From a checkpoint of a small class-conditioned image diffusion model: 21.6M parameters, 97085 training examples.
Rows from block 3 of a small class-conditioned image diffusion model, named by matrix and row number. Rows with one number within an expert belong to one neuron, the router's apart. Each number is 500 + 50 x the weight over its row's rms, rounded and kept within 0 to 999. All counts start at 0. Numbers have three digits each.
Before each expert's rows are labels from the 100 images, of 14848 (inputs lightly noised), where the router gives the expert most weight on average: "responds to" is what is common among them. Only what is clearly more common there than usual is listed. The data: microscope photos of single blood and bone marrow cells. In brackets: how many of the 100, against the usual share in percent.
# router: router (model.blocks.3.mlp.router.weight, 64x192), inputs 96-191
# up: expert up (model.blocks.3.mlp.up, 64x192x192), inputs 96-191
# down: expert down (model.blocks.3.mlp.down, 64x192x192, transposed), outputs 96-191

# expert 11
responds to: cell type: artefact (61 vs 9.8)
router.11:583431510493503560527494519538503556475470524553491543526435541472572547543471528498470526513472503478518482611441593494565505499528462556433420492498483443544431482448456489570531417580546477515526540368525519490442449496516363416539592481583558537489486374542490527545493425534462415494
up.0:500454495466483529520537427416466437518455465508516439482487477492508502468501473467441590418561495427414563428559496473592520421487512525439516520484412574532508555552458545476463503572464476499447533516493479362544509546562429505459415534577492575548610467448422535474482476456561544526
down.0:486559573484505503450585511547590497478431533464557535532441502492612490459510482538513507443452513555503485586420393480437460490471529598451528592505469518498527445471570454414549493544458533485486576550563449519562494554558404568477543445491458507494518464485461507545501547419593419581
up.1:532493600437436513488496420479430552500483554620528538514491571506467520522533539441466471485529502597495468493546454448510392488506442513428527539513512403553621451542477434479529490553422513519605477518461502468440465530482524450616497532497445431490475542564395485491466464422493476570
down.1:579490507521519481463489523476534508495450576511470389420453503503531414442523526508490487485519535532502475496524433531501499524537456511428504540527541483494611496556465483424470523518507568493514533436481487568478533549460586609524523267528447577495576406515467572485462570567496507499
up.2:443443534426541533466501574443586541439534501537437468527476523523470567575521408466576498559494482601426549436528482403471425553406522440475500498505438504480563506527504480518504483531390571464433520486590527542487455523536511403503527490509571525477563547462460514511529519456462465491
down.2:501550512551512470519497571535461555510477506456499569448533604524487476469498421551421422510453459431515525504464481525600503550478506507420512437523404465467439489596555567538481511472568516512489403471426535557454457513527401559527452523561374523479500520552568483404467463550458544606
up.3:520466535479555598475517494540493531446506550521408476534561509547514543540577499414508491536547392481594587516518500419492478502455453516518471489458525520554547490490493535482547492455463532526449573449501564483489480547507429463493498510471425512463572402478488490487428524489501464540
down.3:476596484458436490596503586493488457459529360522369498524470439466423523482501568476415497429475533479493483430523460525434487493540530489438479497519453588447533515483506494429538462415504489514512462460534478510536502623474468520569531479433476495561528481562496500611525512508498510560
up.4:558534463500400427593466364461495463490483484533565453569551351491502441407457481424484509516516470482514484539550523578529598492415534561468478475522603458567444583413509501459480498476469501500465614457473498441481402502466397477422431557574511537518497545533538579503509532547469537447
down.4:442505505491520514523508553551508568441512489479417534446471506595439526435478550480437431511477513527509528456539501509510476509508491379418600516585486419444479450499494510508537525503467576504486554506499469503512463463561474541441519408642439519486538454640536573531501489479457418568
up.5:533520595482493574460534458489449489538542585497527547424418587538563506345527544485522510496486482520446523526559531523494532473537475576427518415422538507464367574539463489501508563544394473583501487469416510505542439447431492532465483549537482546526425506555499509591471536552470520604
down.5:479498603579546447550430589521550492492471491521507583459472507522502493440456606613449573458558490476515516523537451508511476471507530518529455480594462482420544542452462565468532513574527418518552463516546441456503527474455514538473526305575496551550562516485459510512548515503576471505
up.6:485545497473410551578470380557540490418479484540472501552495445549512546472481504602442487531480414465508514457500507436496536528531465520496576438596411479524436443449554488511480429512530483452456540494417516436494453523442492469562480605519506452465524522532548413504394485502448532442
down.6:515552494407561556371569482527450456494550474494542529519400496501454406424570500537519467512409559493570453494479518473508526569517573542451536521569468466514424429479570479425543483461471474483490513436556440419481438506496410489520500509588467495479578568507512443556453527474570457566
up.7:619511515579397454434536525509414558519508532478418512509479548516419413506508529556494528483507420561499591422473533536482507502548430532504503544501552426533462560466502452510496556528377493497558470472585514552440505447458547442541462492519508505444534510509528405501531613608461419526
down.7:498523552586452491518481645543487391492512542435514548455525585595585536449525552582532426491512567498436477591543513483497557493547577532464454471511545541502639504489558555536480505510481473475612480455467434434559524470509475542503457416467420591457536465595483492389503527530446416538
up.8:493442494544386521477543450450438450481506538513556520438520665515485522516504526540512512517491508484507603396547517491508523610522465515551470526535427520603530529507435513477547474492450618498542577427550473447459458475507564541560622525497450499483507467545499526462450549572422417607
down.8:440475577553511500504507535516464539494543536572548604529481456523517490438430405576501443570430466498385512449475492540505515483454569461606524509460499576464536471508438544426446565501468403512571574589456474492401557480446469551502476517545462577544485440492484576550409514552454547493
up.9:545445515559457501466511514406479456387433467428475488541476568521460463505399496492454504617492504507424573558566524529564559547507492575502467473548506470532394443541392567515542516463473509446488556577511599408496621555555425470439429519442485478499479549507527503532436428557491488550
down.9:507578428490476447539518554474532564467517469545514465548557447523455509439480456524476552431550554541524499443493524525465499432560520569462558518583542477433457510398498489530525535522496462529506485488507510506536573432452486509511520368504409491475434380584447383539418460444437465644
up.10:574497435528506515514492518518491492483355447428421589512529439553513579557629477485451527505437481449550485507549558556465517487442512512551427438468630522544476562599407582440510396517469489581561434459455599488491544514486609519487494544487457536485479464494616504544515530544472530535
down.10:514476611551471441548465521542484505497497475425494560540441523513464522429621452533417506455486440527484569527595470506547546460478506546428561382534558475394494531481478523451525515513582521484549464520445538473495530554516470456515519534485520499442610389527474422443463494613525517479
up.11:590570526503371501514511580475500428565567564514528487503486448450499506508501467509620453442447508516527446539551500498526575413495583513544464455476580402460482519540537484447470518474497449463428511467577535486467377482515488443528476554550480460469541492439446470450438464491581570467
down.11:467531607534446485471504690581443521515501468444467537379509502495400590365518554432466531468554387463465510519448505489524525534462443361485538518548499426465531475486541578430531552539524537464530513505477483539592530558527460478486525403526572552519530506589478499500483447581473478435
up.12:464535506430526450497514582523546533476523451573524524547525568503434516485559551550545517528440564445539532596512502540527509496484475420432528564529531532451507516621415513544550470480569522513581487534421462430485570521518487518527543558532387516475517507450526530572566467518564403515
down.12:555561543597481539495479533476467580510488540515496464506528483612454567445447434462474494564514480517476529497505483529453514493552580513477389512536453382572453526562501585524479567469622414449490474449512552481517483558466536456589508486516472431417536501472466430482463528510536525560
up.13:446530472487536466496478460486570549376503429395579581462508505501513566544524484432413513510515482514534620507481551438500488463527466496557362488561473547439520446512503632456520460483394548560485512482463494496502521519517506403457499592482459484417542451491531510599513446485449482449
down.13:415530494492442463487502652475508510494495450482541401537538458476484513445505487508553466462576561444428523571492479583460508588466553440480467476527491506499459475444494524542481511431431495482499535433457532460523544510453471432496589536482481455562533560464444537510479543481440559606
up.14:498609549450519505492539513428527506519507523527484533429603478547460574437449396440477559462503447504464550504577435472428487452466496451560441478504490515426428489455450573481495576465543428445448455475467517520518431482464418489582475507560427494598610478522596477594474484445514501543
down.14:542585541472509495496502510453456567462540541465453517534481531600493498455466555455461560541476595585386490616438511415494530455401568500479528398481452492453535469407550536534457469487530475583536527470560555413460408490555498585493530432462493427527516494534497542575414478501582633587
up.15:499480508425511450508485523499510452467469488424407494521426543628451470458518468467537438503563507519534430463554482615533512425426533498511398575526500572441461408474566442499567442478396527551484520513537555519539468561494509575516444465381448526571443494497533546469505594442414507473
down.15:476492501507460500537487609488440430377514455508503549497472567498523543443516446451453563423479506475532556493475488480534549446537475533472483496569523447444561517554460547516450502456486428482481446470504453469457463435491447488495542485393492607517521403583566503508565522572451648485

# expert 17
responds to: smear: peripheral blood (40 vs 16.2)
router.17:491574488495508485460467520506465565485430493491422542546539523469513489503483457508427433516524564481508504607525545492516474431521554559541419497507538503421448502601499438493566595507526510575467457475442566531517612491486442419431517501540626467465443477435487519523505461487411464480
up.0:430493501418411501478499413457420584494528551492434502565477521456546459512525507531511502504511495557514497508523437534489456514448463423474476443515400563562400452544476482466487574556463487506484489469491445453477544545409540477402476517577519503527531461507494549511614469515472479516
down.0:495491435545534523463469676431524409529423506576476476447502500523489441476489462515554506428514478527478522567397452335532464516493525491455481490478591462466497464577534498590477552525502429436478408510483492451502450500511483530532519663546550487504488441540515486569405469601548401423
up.1:539403526530562496546401419493509541528503482505456580522457421516473441509519519469496476549575440475451481520502517489428540574459454458507501551618486468449536532550448477519441547440461545471602389519478540486483373537508496497497478501515512446532421544510456483425560489597540553603
down.1:496452519538479475466531537516533536562491506528526518471390443494428499616459460558458596419466522453499530527536426485484506504508495463492542565403517550429520489472548416464530506478369444556478444517512518518571432523479367511489474518382485519531490502548481510547519530531531551545
up.2:483575459471458543477499397466475510475588551405531455498470494497578459566394591509470512482516581528503518410580442440446458522476441540503439492459491482492374494469528456515471592550537520521504459409537511521491450430571543516495567564629514585408471414492425503490557507521424475475
down.2:450548532523500405506478456455492552479455458536530500449458429464466477416510403413514546519442469542536520532475469502515477499502549468476456468376485523509593492512480561533499470517482469421559487571438497480482435513558508460394528462443522416505448496459516326475413437484603546452
up.3:467414520580460542456534503475565447462436531393459585481484558533535583492437593494463560459577506521524552545502524461442535458457536507563480435570410522583601611468420494498537513553424533475506579503539381546546432486424555570453478568475493595567479559563433509502491484541502631478
down.3:479635520415543405483479531423508392436485565554474513551522526535481495530503497530559539447439571479421493576533445464526505478422466479467525467515606557508390509530567488553431588491546483522462464472538403522478560476502587479402499473530571585501474425576493481498466547563471560459
up.4:426450590587502544444461601435441430462531564511421543516527546401509435471455420492425528515434549482406464409484517446421549477464501506506584465461512478539528465482493516508449493448577524464530599483498504451540458508503522484570482467427533478481600444573519407525522508502401445410
down.4:598494485591534557510517638560527541582493426529505503472463486515415499399515521465527457469508511529515505521468555542530429470407383505528564399526551510629471514508549410494475440573437472566475453582483497462479546547428445421415506458511439457611410548522494526481515495454475531352
up.5:454589461512523489508516564500510565477488503503526425483536493504495530484515513517419473464591482571498464483426503474439501442486605463507470475529429407414533442504460520515523513490458438481506489529551517577505462442515456532569537467571562577438567471443546513504456498453513562471
down.5:504504517554509428447543507525481494559509529563484440504417539580424499472485439577481437457492525511513554470483585582486501452486402520537532439490568482544456500594415459534495630375462448479449483507508493519620488529517495481448512374479554471573540538524538543496563447528455494475
up.6:497428490424530507491457408474473593417517512480558499537510574397478464574577500426445527511602481485501530516462493476401518566472427540423408560530507440429496466487508459590545498499479480368460508536539435491542576465559497496499443495479502526429585488476433572501484480558550573482
down.6:486597501501559493491524540582457517529520482413477547550553391488485425480526492576451566488578439560420524402563490517587498488575467497563498501502570496496520477457509460450496530503432537471416492504480484541509545469434455456543476511406518560413607453421423538473479513532489468374
up.7:498497448526488442625497452502533539520552529573472466461627496513511534451428520511438451476415455580532495425485484339500517498516543441529530493438411579535541505501588499551463527520499440520601457509471549558545444620562504453408497623438573447364498604454526479488457578479535501500
down.7:539406520460584541532544551587471499560499534509579449541460411528431482471577513550539571562511505497453451518550472403480501536537454501561441551485499538464474362482389504401490561550437533590460444582575529484509511545519503482468536500481474446470586575468491472496504492511471500510
up.8:455411543553409505609442541470474513511531486605595557514516470426502495474416447399521554483465481478475463559520542498535555543466570546527495440438506459505449485492476497510458589498460589484567558483400500461373606496496559580442539572527418543407452473503420545495462518513448497488
down.8:471507515537464459615409579421475482502489473505491495613499453504416452385485500457486475573470559422344584518471499470521470543503530478443466405576588526531436450504543467417482467471511584525481482419514527459440446562514557519473444542543499447526530473607509517645527549484399512537
up.9:393461441515508484586487402512524472443547602462590537480462513481507424384483572446511467545448584567481413516476456510521544435593530530520459511533529506448419456490437435502477536484559507459519415475572528474455477595455483591393546587526466455510484548463508505473479528456512493538
down.9:493521467441500476486561606524513485534476526520486576589524537571456509431490426584481537526521612531525490444533449508544484524469527515427505497490555495523501431565523470481457606440371463472496389470508466494491433558484422524506470521401554573553566476537494383435573443578497560554
up.10:581461494457448440469501498443501506415498451474466484576516527482550475463379403489448550506472433475578439590540506521527476515444480439480532557455485481503467529438510564484464509483470467447511492493483416504478504556527577457461569628436512425478464529529433528561514497483471500451
down.10:498553479476558562491476456452513454574537499541471546526456382479525539537414475484450422450494401548484485451556507480547449577527393447507571495529525510533444421569530457601500472477509549526544458589580441511518533417439564572477456529450585477409584510476534416489463574517552513419
up.11:467549474534470437527502436600583484464471542505532484513399545463492491466477548540508479492486551541582402492428430452496546472602502439519485467515560482497496494512483431536460481439466379411482543560538502444449504481448567424517390572511384443465497499475588445472460476491625411522
down.11:501513565398503492503524483530513545547499541526589553562512507549408464463468433521572567460505578525477492497525508473517474556455472509522532558532500463524506455511541503491480588492417485469453431486506464393549483544494461540459463549469467538549525480561427429453534473597489563547
up.12:439430495569443471499434517501417602576414487496519473483525485445461484483618507485483424555499536512496569569503493456497492490406532506463422452498656541479419470525392564483442540506483498473533513498510540471449448517596516391450487606498506459484452479555512443485483450455514416521
down.12:584440432529506539377476555466508566596406425557396494493474534519539479527444531519551515503478535509424621467456411510521539607415455541452483598545498483564644475480468432440513410465507455495462458488528558541543501607575472451526450511534496462534489476538467474509518517496484573581
up.13:453546431541492529552503455511536395489546502526641391615477453396488588477458517500546497598510563548506448480503531595541534485516566406503490562508503462501409550529483467558480484531515468457490479425475401437500468490482413437505510397487510447544508516463509417511565447527539479523
down.13:490435418518490542483559537561470537536500491470555437452536484521568458450429511425520556537435659455440567480485483470586463487462548401502464498481497433480484521496506562574522426487459434485537386476565433537574510509524493517456518429466456498531494524487420537530500496537555503433
up.14:447539406480480443409497433533487541482535509472601467496574588500527415538498608502534445493470495452428431507422540534428486497557505485524446492438429561592504543484497564532535401540448640492604519571546531520438488426562507525450476542510515514473548429453439493531488569571494511600
down.14:502492530441526463574564490504493594442468526496518579489494476441446535492401530459490566482501517481470515573493424408504529569531533551405598505488501512431538536427572587410466619494459452475421423437463485465530388554440509562466493441520553520519629436480455399567472406507522534449
up.15:508484500514506474505520410543476487502558465496443489491413456517562514512477475466459546525456488487498467445381478481463498526515493601495545479396569472597496482569523420467466577502536463530558490514513577438611531460563439500494499488450476479471431550437534514541549569511507457555
down.15:540532429436489451518481574586511413484462470479533419471506471545451454533466475556590556415448519447452467536491565535654520534457365409529423563511528515474377408546479542483509494534465608467505442437473450456488522527520511482481513574437569503561436538548454437497521453520480516465

# expert 21
responds to: cell type: segmented neutrophil (44 vs 20)
router.21:471534588541420533494448533424592525499468517568493561578532457430551507488567464524486435568591534490564502604530517480478477492482501555497467508489484550411521410554466501480603406577445497552471428486481508564539437523482461383522562460470440493461441498536495522465491540501478453484
up.0:522466470477539550405518529481498556546543525458455442505518547521556406427496495521474511506575513480588546589464476510514599424480415503577507563460549528499473541466488531529507475478542508493586527500567478521451536585480555451588582447496472454520553502567488507422471526502492464413
down.0:471520558578483506606501493542477541550551517418485609428512503492573507588460549458486454526462535550462489552528484514535578500543393532441569548511480500486538509570520479476516482446423403458557479482507464524450492548493504449495491473486434511531598469510468437534542489567424488588
up.1:542537499467481516517442388467496441465536463423446457476463460606519436501493490503499405507484588594472526512533456547521452489458457554557474642579544529548553414494447439528591475424455495515468486486448540488596550332541460524482543512497516465474466601389472439570541497442537465549
down.1:501455503461393525443417589489497444497504458475581491478511512521520415543459493441478509643519538468502548497555484425522446538518476527584596481499472477515497559601485455538450486497473526514514494491540535595443466517515533558422503513564498478475521551564477415505369529562493613455
up.2:477476503507478481507571506534427598502598494520541530463435442460482464506482516456550467515498474558574571498444551571550534481544533451483553484443460422543480631531500445455564506524392506507501540495428493455537497627557503537447472530557485488551577512434545471402487585456494566529
down.2:472549406410429596484512486485388454492456583444562561534424541468552506480471607514515406583562492501525491560565496493461511551468511426451530507525473445429473453443508471518493512531483536384551516417488522519530554393545608512455414438491543495465625571508492499525582522473432527569
up.3:493532492557450525455460370559533519498574454548473532561579444531459516489544483506527448542534485471396511535592558554536433431539589473503430454473383461378542613461584503472499578445506472485533498518486429482432559402544475507466527554555496488461480379484484507556544449606568511443
down.3:504542550490496594444475506594473508520462466517589576472534438475501590491465482573483535537513537566485494478468541496508522570520527505419550463515493501492523538473476506523535424566508482397408449495503546542427558506452378472598514422457596516482539504533496572491433504492492472521
up.4:556423530516573505569470475493394533470541547512489513523540529579486476487448593515541476444491485549475417501463492523559468573503532436430478455539410511488485470532476434403486507459538445492459506504445512519598472501494482510513460666440447492504431490590487458500448479513454559482
down.4:520479452437428512452550562436528513528561549455387587517453540504448475472509475583492537589523468422459444477546525475507469546580535542474506529452516417407560516504513426440568453511455461460429456400495558556523481575461554458461490508503367486442517451496441379568492460539548571506
up.5:428548625506532455491530440478586449473565527507444558538497497528460505517525556536493434372485495535524594533563463520457577484523506479531414488490575468554460427425542455441402414423517481521392524567579496574432537431592460501502508456543490432638479603544516537456467546472498488501
down.5:543566462518495492422541614487546551515500483396479588459429538529388502422513592572518500508432504511499417539440558468494457412472481459437457490521560477461516498551475427506487484511432485412522480436417409503577529534490547492533467374531449457471508438533509478533483461425558577553
up.6:425527505471601436412529449473551487476399447561440501576476555526541474515596432516454456557519397475451545462412471572479486428548536563607503509514557466496456536444478489506436479598514592541430588392514433467543493502522501581421557514487464554455562464530515620405468516389477515428
down.6:528582507453506575523493575547490429488419499515463571540402528489449515465475518538407476488486561499501579532468529443513388466535579536462499526459535467563491505530476573493456493544436453504511372406473460532597479478532556451439492536435468523458473508504486478472513475503464534485
up.7:419602534443434507517512432433511585481493546425496462531615497530476471457533526574622459488541507512511567616513484463556480497521427457462448506526490455557513537418459484557475451499510385533517456491479514496605558472639478502551518550565513431482544461525516429501486416406505536455
down.7:609492595478545470496486561434520473472523421514469469505558500558461481453484448516572433449440483471435497495490567545500529534493511590460606503516524504468554566515505491500505566470634508482426534505510526499482486564453460446528416499609513470535492462515468492507444562454610516463
up.8:495484476502498477492465474369490446467485547452571555497411443464542461438487470474483433479488519444497494570523561475522500514574431563519473428512586528486537520543479545496567418505513472563499428425448392388486527569482472578470444538555507488476483439538508477410533519429535492471
down.8:589657497468467495619568509512487521608445526516500494530476487466393438512524451469528533504514563536550485567546436570497459566456454469444452485592418494530479550462425500514475481533455489546504564399514567611509526531413573477534489459455586458474540505482487486614547403477557481512
up.9:506479524481532550498518399519395485536513472475542429492423477490477547486497524527426463426502508445492330566448487504503403571552548394385527610604546429507435493514479507503482529439447587465487499560557514504491508557496511510429429503473531491460592401489520498390503596506561447548
down.9:493485605447444462520514508490480459475512552472407549499493520457445495420500461472522575586535499502501481552567572457583438506481435621458560497468564547487493567562467441528510489452418508453587499470592395546572519483532556517568414531509452509448462545540530473613476424466511575480
up.10:514545516501530504543499410544464468524487409416474530473492459511518517451529525415426394428492591457645516486546493422455488507520452513556575462506521513477586459496490535564410523460595443535440527495469454553483408503482562528380503479506453500461503586499452473555536534456475464446
down.10:507591494491462549530515575563475446464469506452471528530440496496500528481491458543496611504527576543584524514519517517429515458447465524567468511538505447536546548524490433483486542450406486461546456423428543496572468383474573465577439470540535444455438492503411525493403477492538668483
up.11:406573483583469547442537502474563445442458504530446585560515489405548535465480451466489443461467527526464503492476579486512478548474476542543477477490569516496562538500532607546515581486557472537533496458546447530513503428453410486456565557554492433434526526547569506474529457543450574585
down.11:504546483407476551567552534405480505481530440545434545559417550596379480446498451530531455351510440482570452509483521493605509544496473430581535529501497450559520546537506457512517516522415521481579495482432524419522447530500491486531488504510504478454472403467484478425499489527520542605
up.12:473503482501423488544517480448474487411464545457497454522545494460585423407459542419470460493516494537493499541556460528503552468515459533484472478501522608590519358522448579484522476537523501513521405537588501500602516503498581492489545508468556549533511607430478556505569511553466542476
down.12:522600562510535541479460476471537395452484529484471427574487546420523437488536505547463489603480485528439508530419515543499492455526525515452496545475491556576549463466472529443441453445444577464583449515576464590524506427507484496524406552400448567436502461482446518450404518476453568483
up.13:481433584497551437535587549487619473450587424547433507473534545561508570503491455408475606464446460535535469507439483538511546487481406425518442563535513393591592564473515436418471467452532503561508459490518510437506444472503546468528522554458439544521509514449491564481514483443569525444
down.13:572434438373497484425507592511489546507406580521476505550534539469535453484455537502528521440431432447538539551559446556439506512537453589493544475531581572516532592570507455491396485428578508364534529466399485553545456476450559496459496544545494448453519500509499561533450464533503609487
up.14:512421494474599385426519386482477568517491543562491516429523481499483425511495624520494419461562514573505451503443484540489516543472443468585423429514493525523551376486432476530499495511550492437518489482500535508489475540423633395541518619490441469540481491515422530506515457390438527582
down.14:489543514499440543522580720445453494523518483416516540447469522424423468409420490504505566610502545537487460537519562488565404593472509529455520475479543455462459525518522467538452511515479388415545466538527457488546423596457581510494504411468473565492430429542493416547486494524515532513
up.15:513520547534520538507533449563456500546505478416493460637569615421426507494556571397402497589450443517488474551574456513503451515542566453463557501443499519435568375540396487517519417580544460542498513430474479525451495467473494496467529594417472490541517531584505516542418429500408497434
down.15:465418455503449487547425503485463520500355401463491495444507488468483549594509545534513477485422526513507509574525597529505453601480548583519561530557502417498500663497494515504454382576502512527415460558625462498484440452511488412485568555472612470471515482480470398576515512477514520534

# expert 8
responds to: cell type: erythroblast (34 vs 14.3)
router.8:473486500619500488524564521481489546425419576520450453575506563419514461449509527533525451590502542539541457614459548579481391591513454539497486486504488525544491569456505511494574425595526496470559497495504492453438520475401445542572564461550476549446562484414556484585575491459416502534
up.0:490535433548489527514430405471481465478480452546556554460600472472513520378513549492567545462550513504500481502537479526478428566523470460505496539564464498556455485566502402502514641487337501489445460481478461536531468521486488551484545581465532568489536441513570460476617539547527527525
down.0:441523529539532486596573532610535454499463603503556536395526484577537524400506445498475455447489516496402571486470523510519481429496543583558520598547399508372459548551472440565519497438442573509499539586556471440597524524479565469527500430492512485534426433504442379489519549474477496537
up.1:476488385541557474465494392453545524552444488550476495503500490476490545519512521466472506539460484476544505441436506517453472483418522451491480472426501366431526532541528475458542600608630509553481480514554452426470566447443496565368487467520524519459485537586392562464543427514539521518
down.1:511476404591491604578473498520433521574486537565560553450459487507457459417434498483469505440468424432551468550512529474465498551530487519452577564438569510412583525571474581512458564408510523477557537494594583520540468388503470519418507532525536483498484526613454520526439533453524539523
up.2:454470498646490505566471497453434511499449475508541475504545462505511475496603470431535509519439420401467535607581436512497543490471465447533526428525544399468569386576594376535490522533474547530468551486486450477434539468385582551490536526619531524476432453552439444427446417556447468533
down.2:547416509532494552527509523499529519537425488477574622511492523505564511485513496614409513554568500503530599544490529556544590501568522447465481473495528558427498538520500539395410592507500438580522585392497495489479452471566490463579484493500465424558435427505540493402513434452539463559
up.3:516513582429593533467525413453417524498503516508519452417529466417580487519434577451514509417499509525501527433544516518456465515481464486435414463409551588533430386518533413556498532484545507326579434501520499477566501433561561489552431511555520492540524480525444429571386501415534520496
down.3:520497518487501475540504520525523468598479439479514487532467500514469544639618526530489530524489466559531589423533440489510415417463506454506526560527473553442462437426447468646520436446497560515481504403472424485437425485457420497463410519455546454535502614455400478501515492474481518518
up.4:470462481471495588519484429539509473401448483506499462507547449512510464489466618571365445494477520507528424534452511494518480536496511538525484557470591464494561534518446426522479516580650446447535443579629459490440534601526563510503519626494546535423513412445522521481513529559490501568
down.4:489502499494489501498457551558542459504560444590520571441486399493441528507446482487409523586533533544438463509509507491574430466529478495488452539473543489485454512471540414469384488523553476585480549472552453519619506425438429494415533365439566616441489457490340501530515452497540472597
up.5:405466368495532514552592427526491494471492534512514489458490524493449480568501508525453522530521521426537465488515491524578477440499443553553555552566606481456568475564598489453446479472475450574479526378492481494536481473490485494498518557516491524507405506474454542491509506532515516467
down.5:530550452473542417511516532566513427552476539466509596438494567529477461564429483462384451582517480506419508505500520546507444416546525479474478567491482548393504515537497476403452505496447486486522483428517575489467475371474490399479545538467576513507489486543577481508536402555542498445
up.6:517543461443518440457481470381465475535458519564567460592573555422545575493487497524560475509536473497489455568558471544449435502489479496514455536405468509476451457470501512499546488494467479566535519449409514486557463461510497510456440609532581387425526416535549507573570532501563598458
down.6:557565506474569557534442551587434529528494473527511557502490423494475502410439457494497449468525589458564465442538524471588431510468541436467514486487466491469400550533515555443579563427494501522575551518435446392480569481463492487507548395474524470592512547604521468559500475494500499514
up.7:380466495483478487571547416606618480517476517535493507469432506514435503581538444527402534520398475549558471591494450435493454578531482439540431589458482475407479498473488459428490483520465559467499505460453499478586476539453454540531513442390537552570578555511570552528479501532435501512
down.7:556546413385488535560526562570540497472486483403425502571535496449441492490446475475489537504496468509481538464614441409523526484575391574472557515577503500544531558424505424487587431450452463534400452436498387455536492479516488570545484527537516490536464352479525482586437507441488533548
up.8:454555495508527566505501434445497422632609462508559543592526551492483475491449382462456598567539479505500518486540541467562457489510497548537507506467437444579479500481428487544490539575519478519424363513485524617498530462549554540491535573507528573506545516411511501574486504546571430436
down.8:511530467532521550578491545432506444549564555469519512451457345472414491478488439480543568498505481556521469482522495545551553543533561500550484455488558490502516416540543559401447530337589497504565555486540523526578507599398448530513529524489475532446504487442442500625538519524446479498
up.9:491504458454440591482429532468520525542513536424521530565490531451558493526446413506545430565523530569479513385419514470551614439491386404533532443518474526569480445528562562449512386482551555467436379515476520445570521472427483547503490629564470517563444528545524507427525517501540504394
down.9:580515497475371480537541510462529510501513439558527512523569456490549465430388486455451468567469486531482504448513513510459482553500498360465479503492489514480438458581454454510462526541455457542574561476495479393433456553563515466493555439486507461568446532477446473510532521444470623607
up.10:570498519562496547453492333485594540496461450567435464482448435433583486517502445455513488498516431539449522546587449530440457545502427434517553518475447381462600513442459453513482629536452509467509551539585546517552499427479526546467517553497445485497437528541539491582457447515523508480
down.10:495583500475555540571533553590541508558459515546489543453497434509501458406488448521576539521514469465522539502518558460512467416470516540507519594493474489437454478508606463534473504415387547454485549595535494400621447550479466501431501436539603441508469390488508505476517472539414502427
up.11:542486501478571489477523430496554496515512452519470455466486513540448440493461482486521524538609489562527442550559493418491543519540525465510550526507569526565534540471463590434419387539552514488463571509549498506433627495497541458581560634409540547553425488550480535480577473459440496605
down.11:538472509501510539476627562447505465455479524441536608499469409461441501578560522414536500549432523470559573424571528493509501485467431417571612494496408449448497594468595561492528530522407540498446529498492491507564461515490568481450498474479524419525527461465494507554513480534551480528
up.12:550527539403534511496478449391565546524526521544599474531495479488508571466510532507363586644533513492503564493528542518452561460503523490525509503476414412512427497452557603491460484534480491416494488451523367479529540502567529402429539525413476440516384526526483469544528501464441477566
down.12:443562572463444588489591593499514462536516500568457526577457467430457497455485627497504508555545612532531458594548520443520519449476502474506524574453464457507430467561534485522514470433504443554511502498494418525613531582541503429455478495378573519449506565522490385496495472491392501538
up.13:510437421503500506461471516556500554503434530556496493412496567523551518483476494555546547470469487537384521424472470478520461512419496550542441579519583541492562469508531461486480568427455530512425513555470637521512435462583496531512425490551570474513553473483458531496448514454544550465
down.13:482571517561565539532522565503600461450430591579430509448475435552416548504473391494505515546435576523476538470555544528576492505491461501532545662443494450469425435463521343502478512527493475473475513521524408518575457400456563533437437466510475532549554400549520560427533515515534517567
up.14:480521506447534506581511551429450522508412541531517504572449558526520533586612555462442490539496498471447551510540495470436475470490615465478572470519463516551446479451549536525491526429489512500462454527455536512520510509538422540549630602456585590540452481528491478467587552501448475391
down.14:463486430523549448491535540495442610490522500499581536557507565420520390536484475575506500514626481496523607396560517510569438480493497491460464509530510567441531459559462389535513517471463489422526518523424644537535561453524541475459507533548447549515509578491539459539612420427534528508
up.15:506490548533495587508454527561470441395528510515550434514531471492556514538439451557522546575454556574478518469503377466521455524553611445520522540502479504431430524506507546450538518538365655622542509506473464423460412497481568483566540483502558535421605509579541500488569530495478548447
down.15:581537447447625471537474512536528527484524556489520399503414380500548494444514534497454462557493555529403572423443551490436580452516537524519498609481426482484500422511452412519559506529506577497444434616591452530511468471472417534465492371384532530522531451565462534512494452487476510633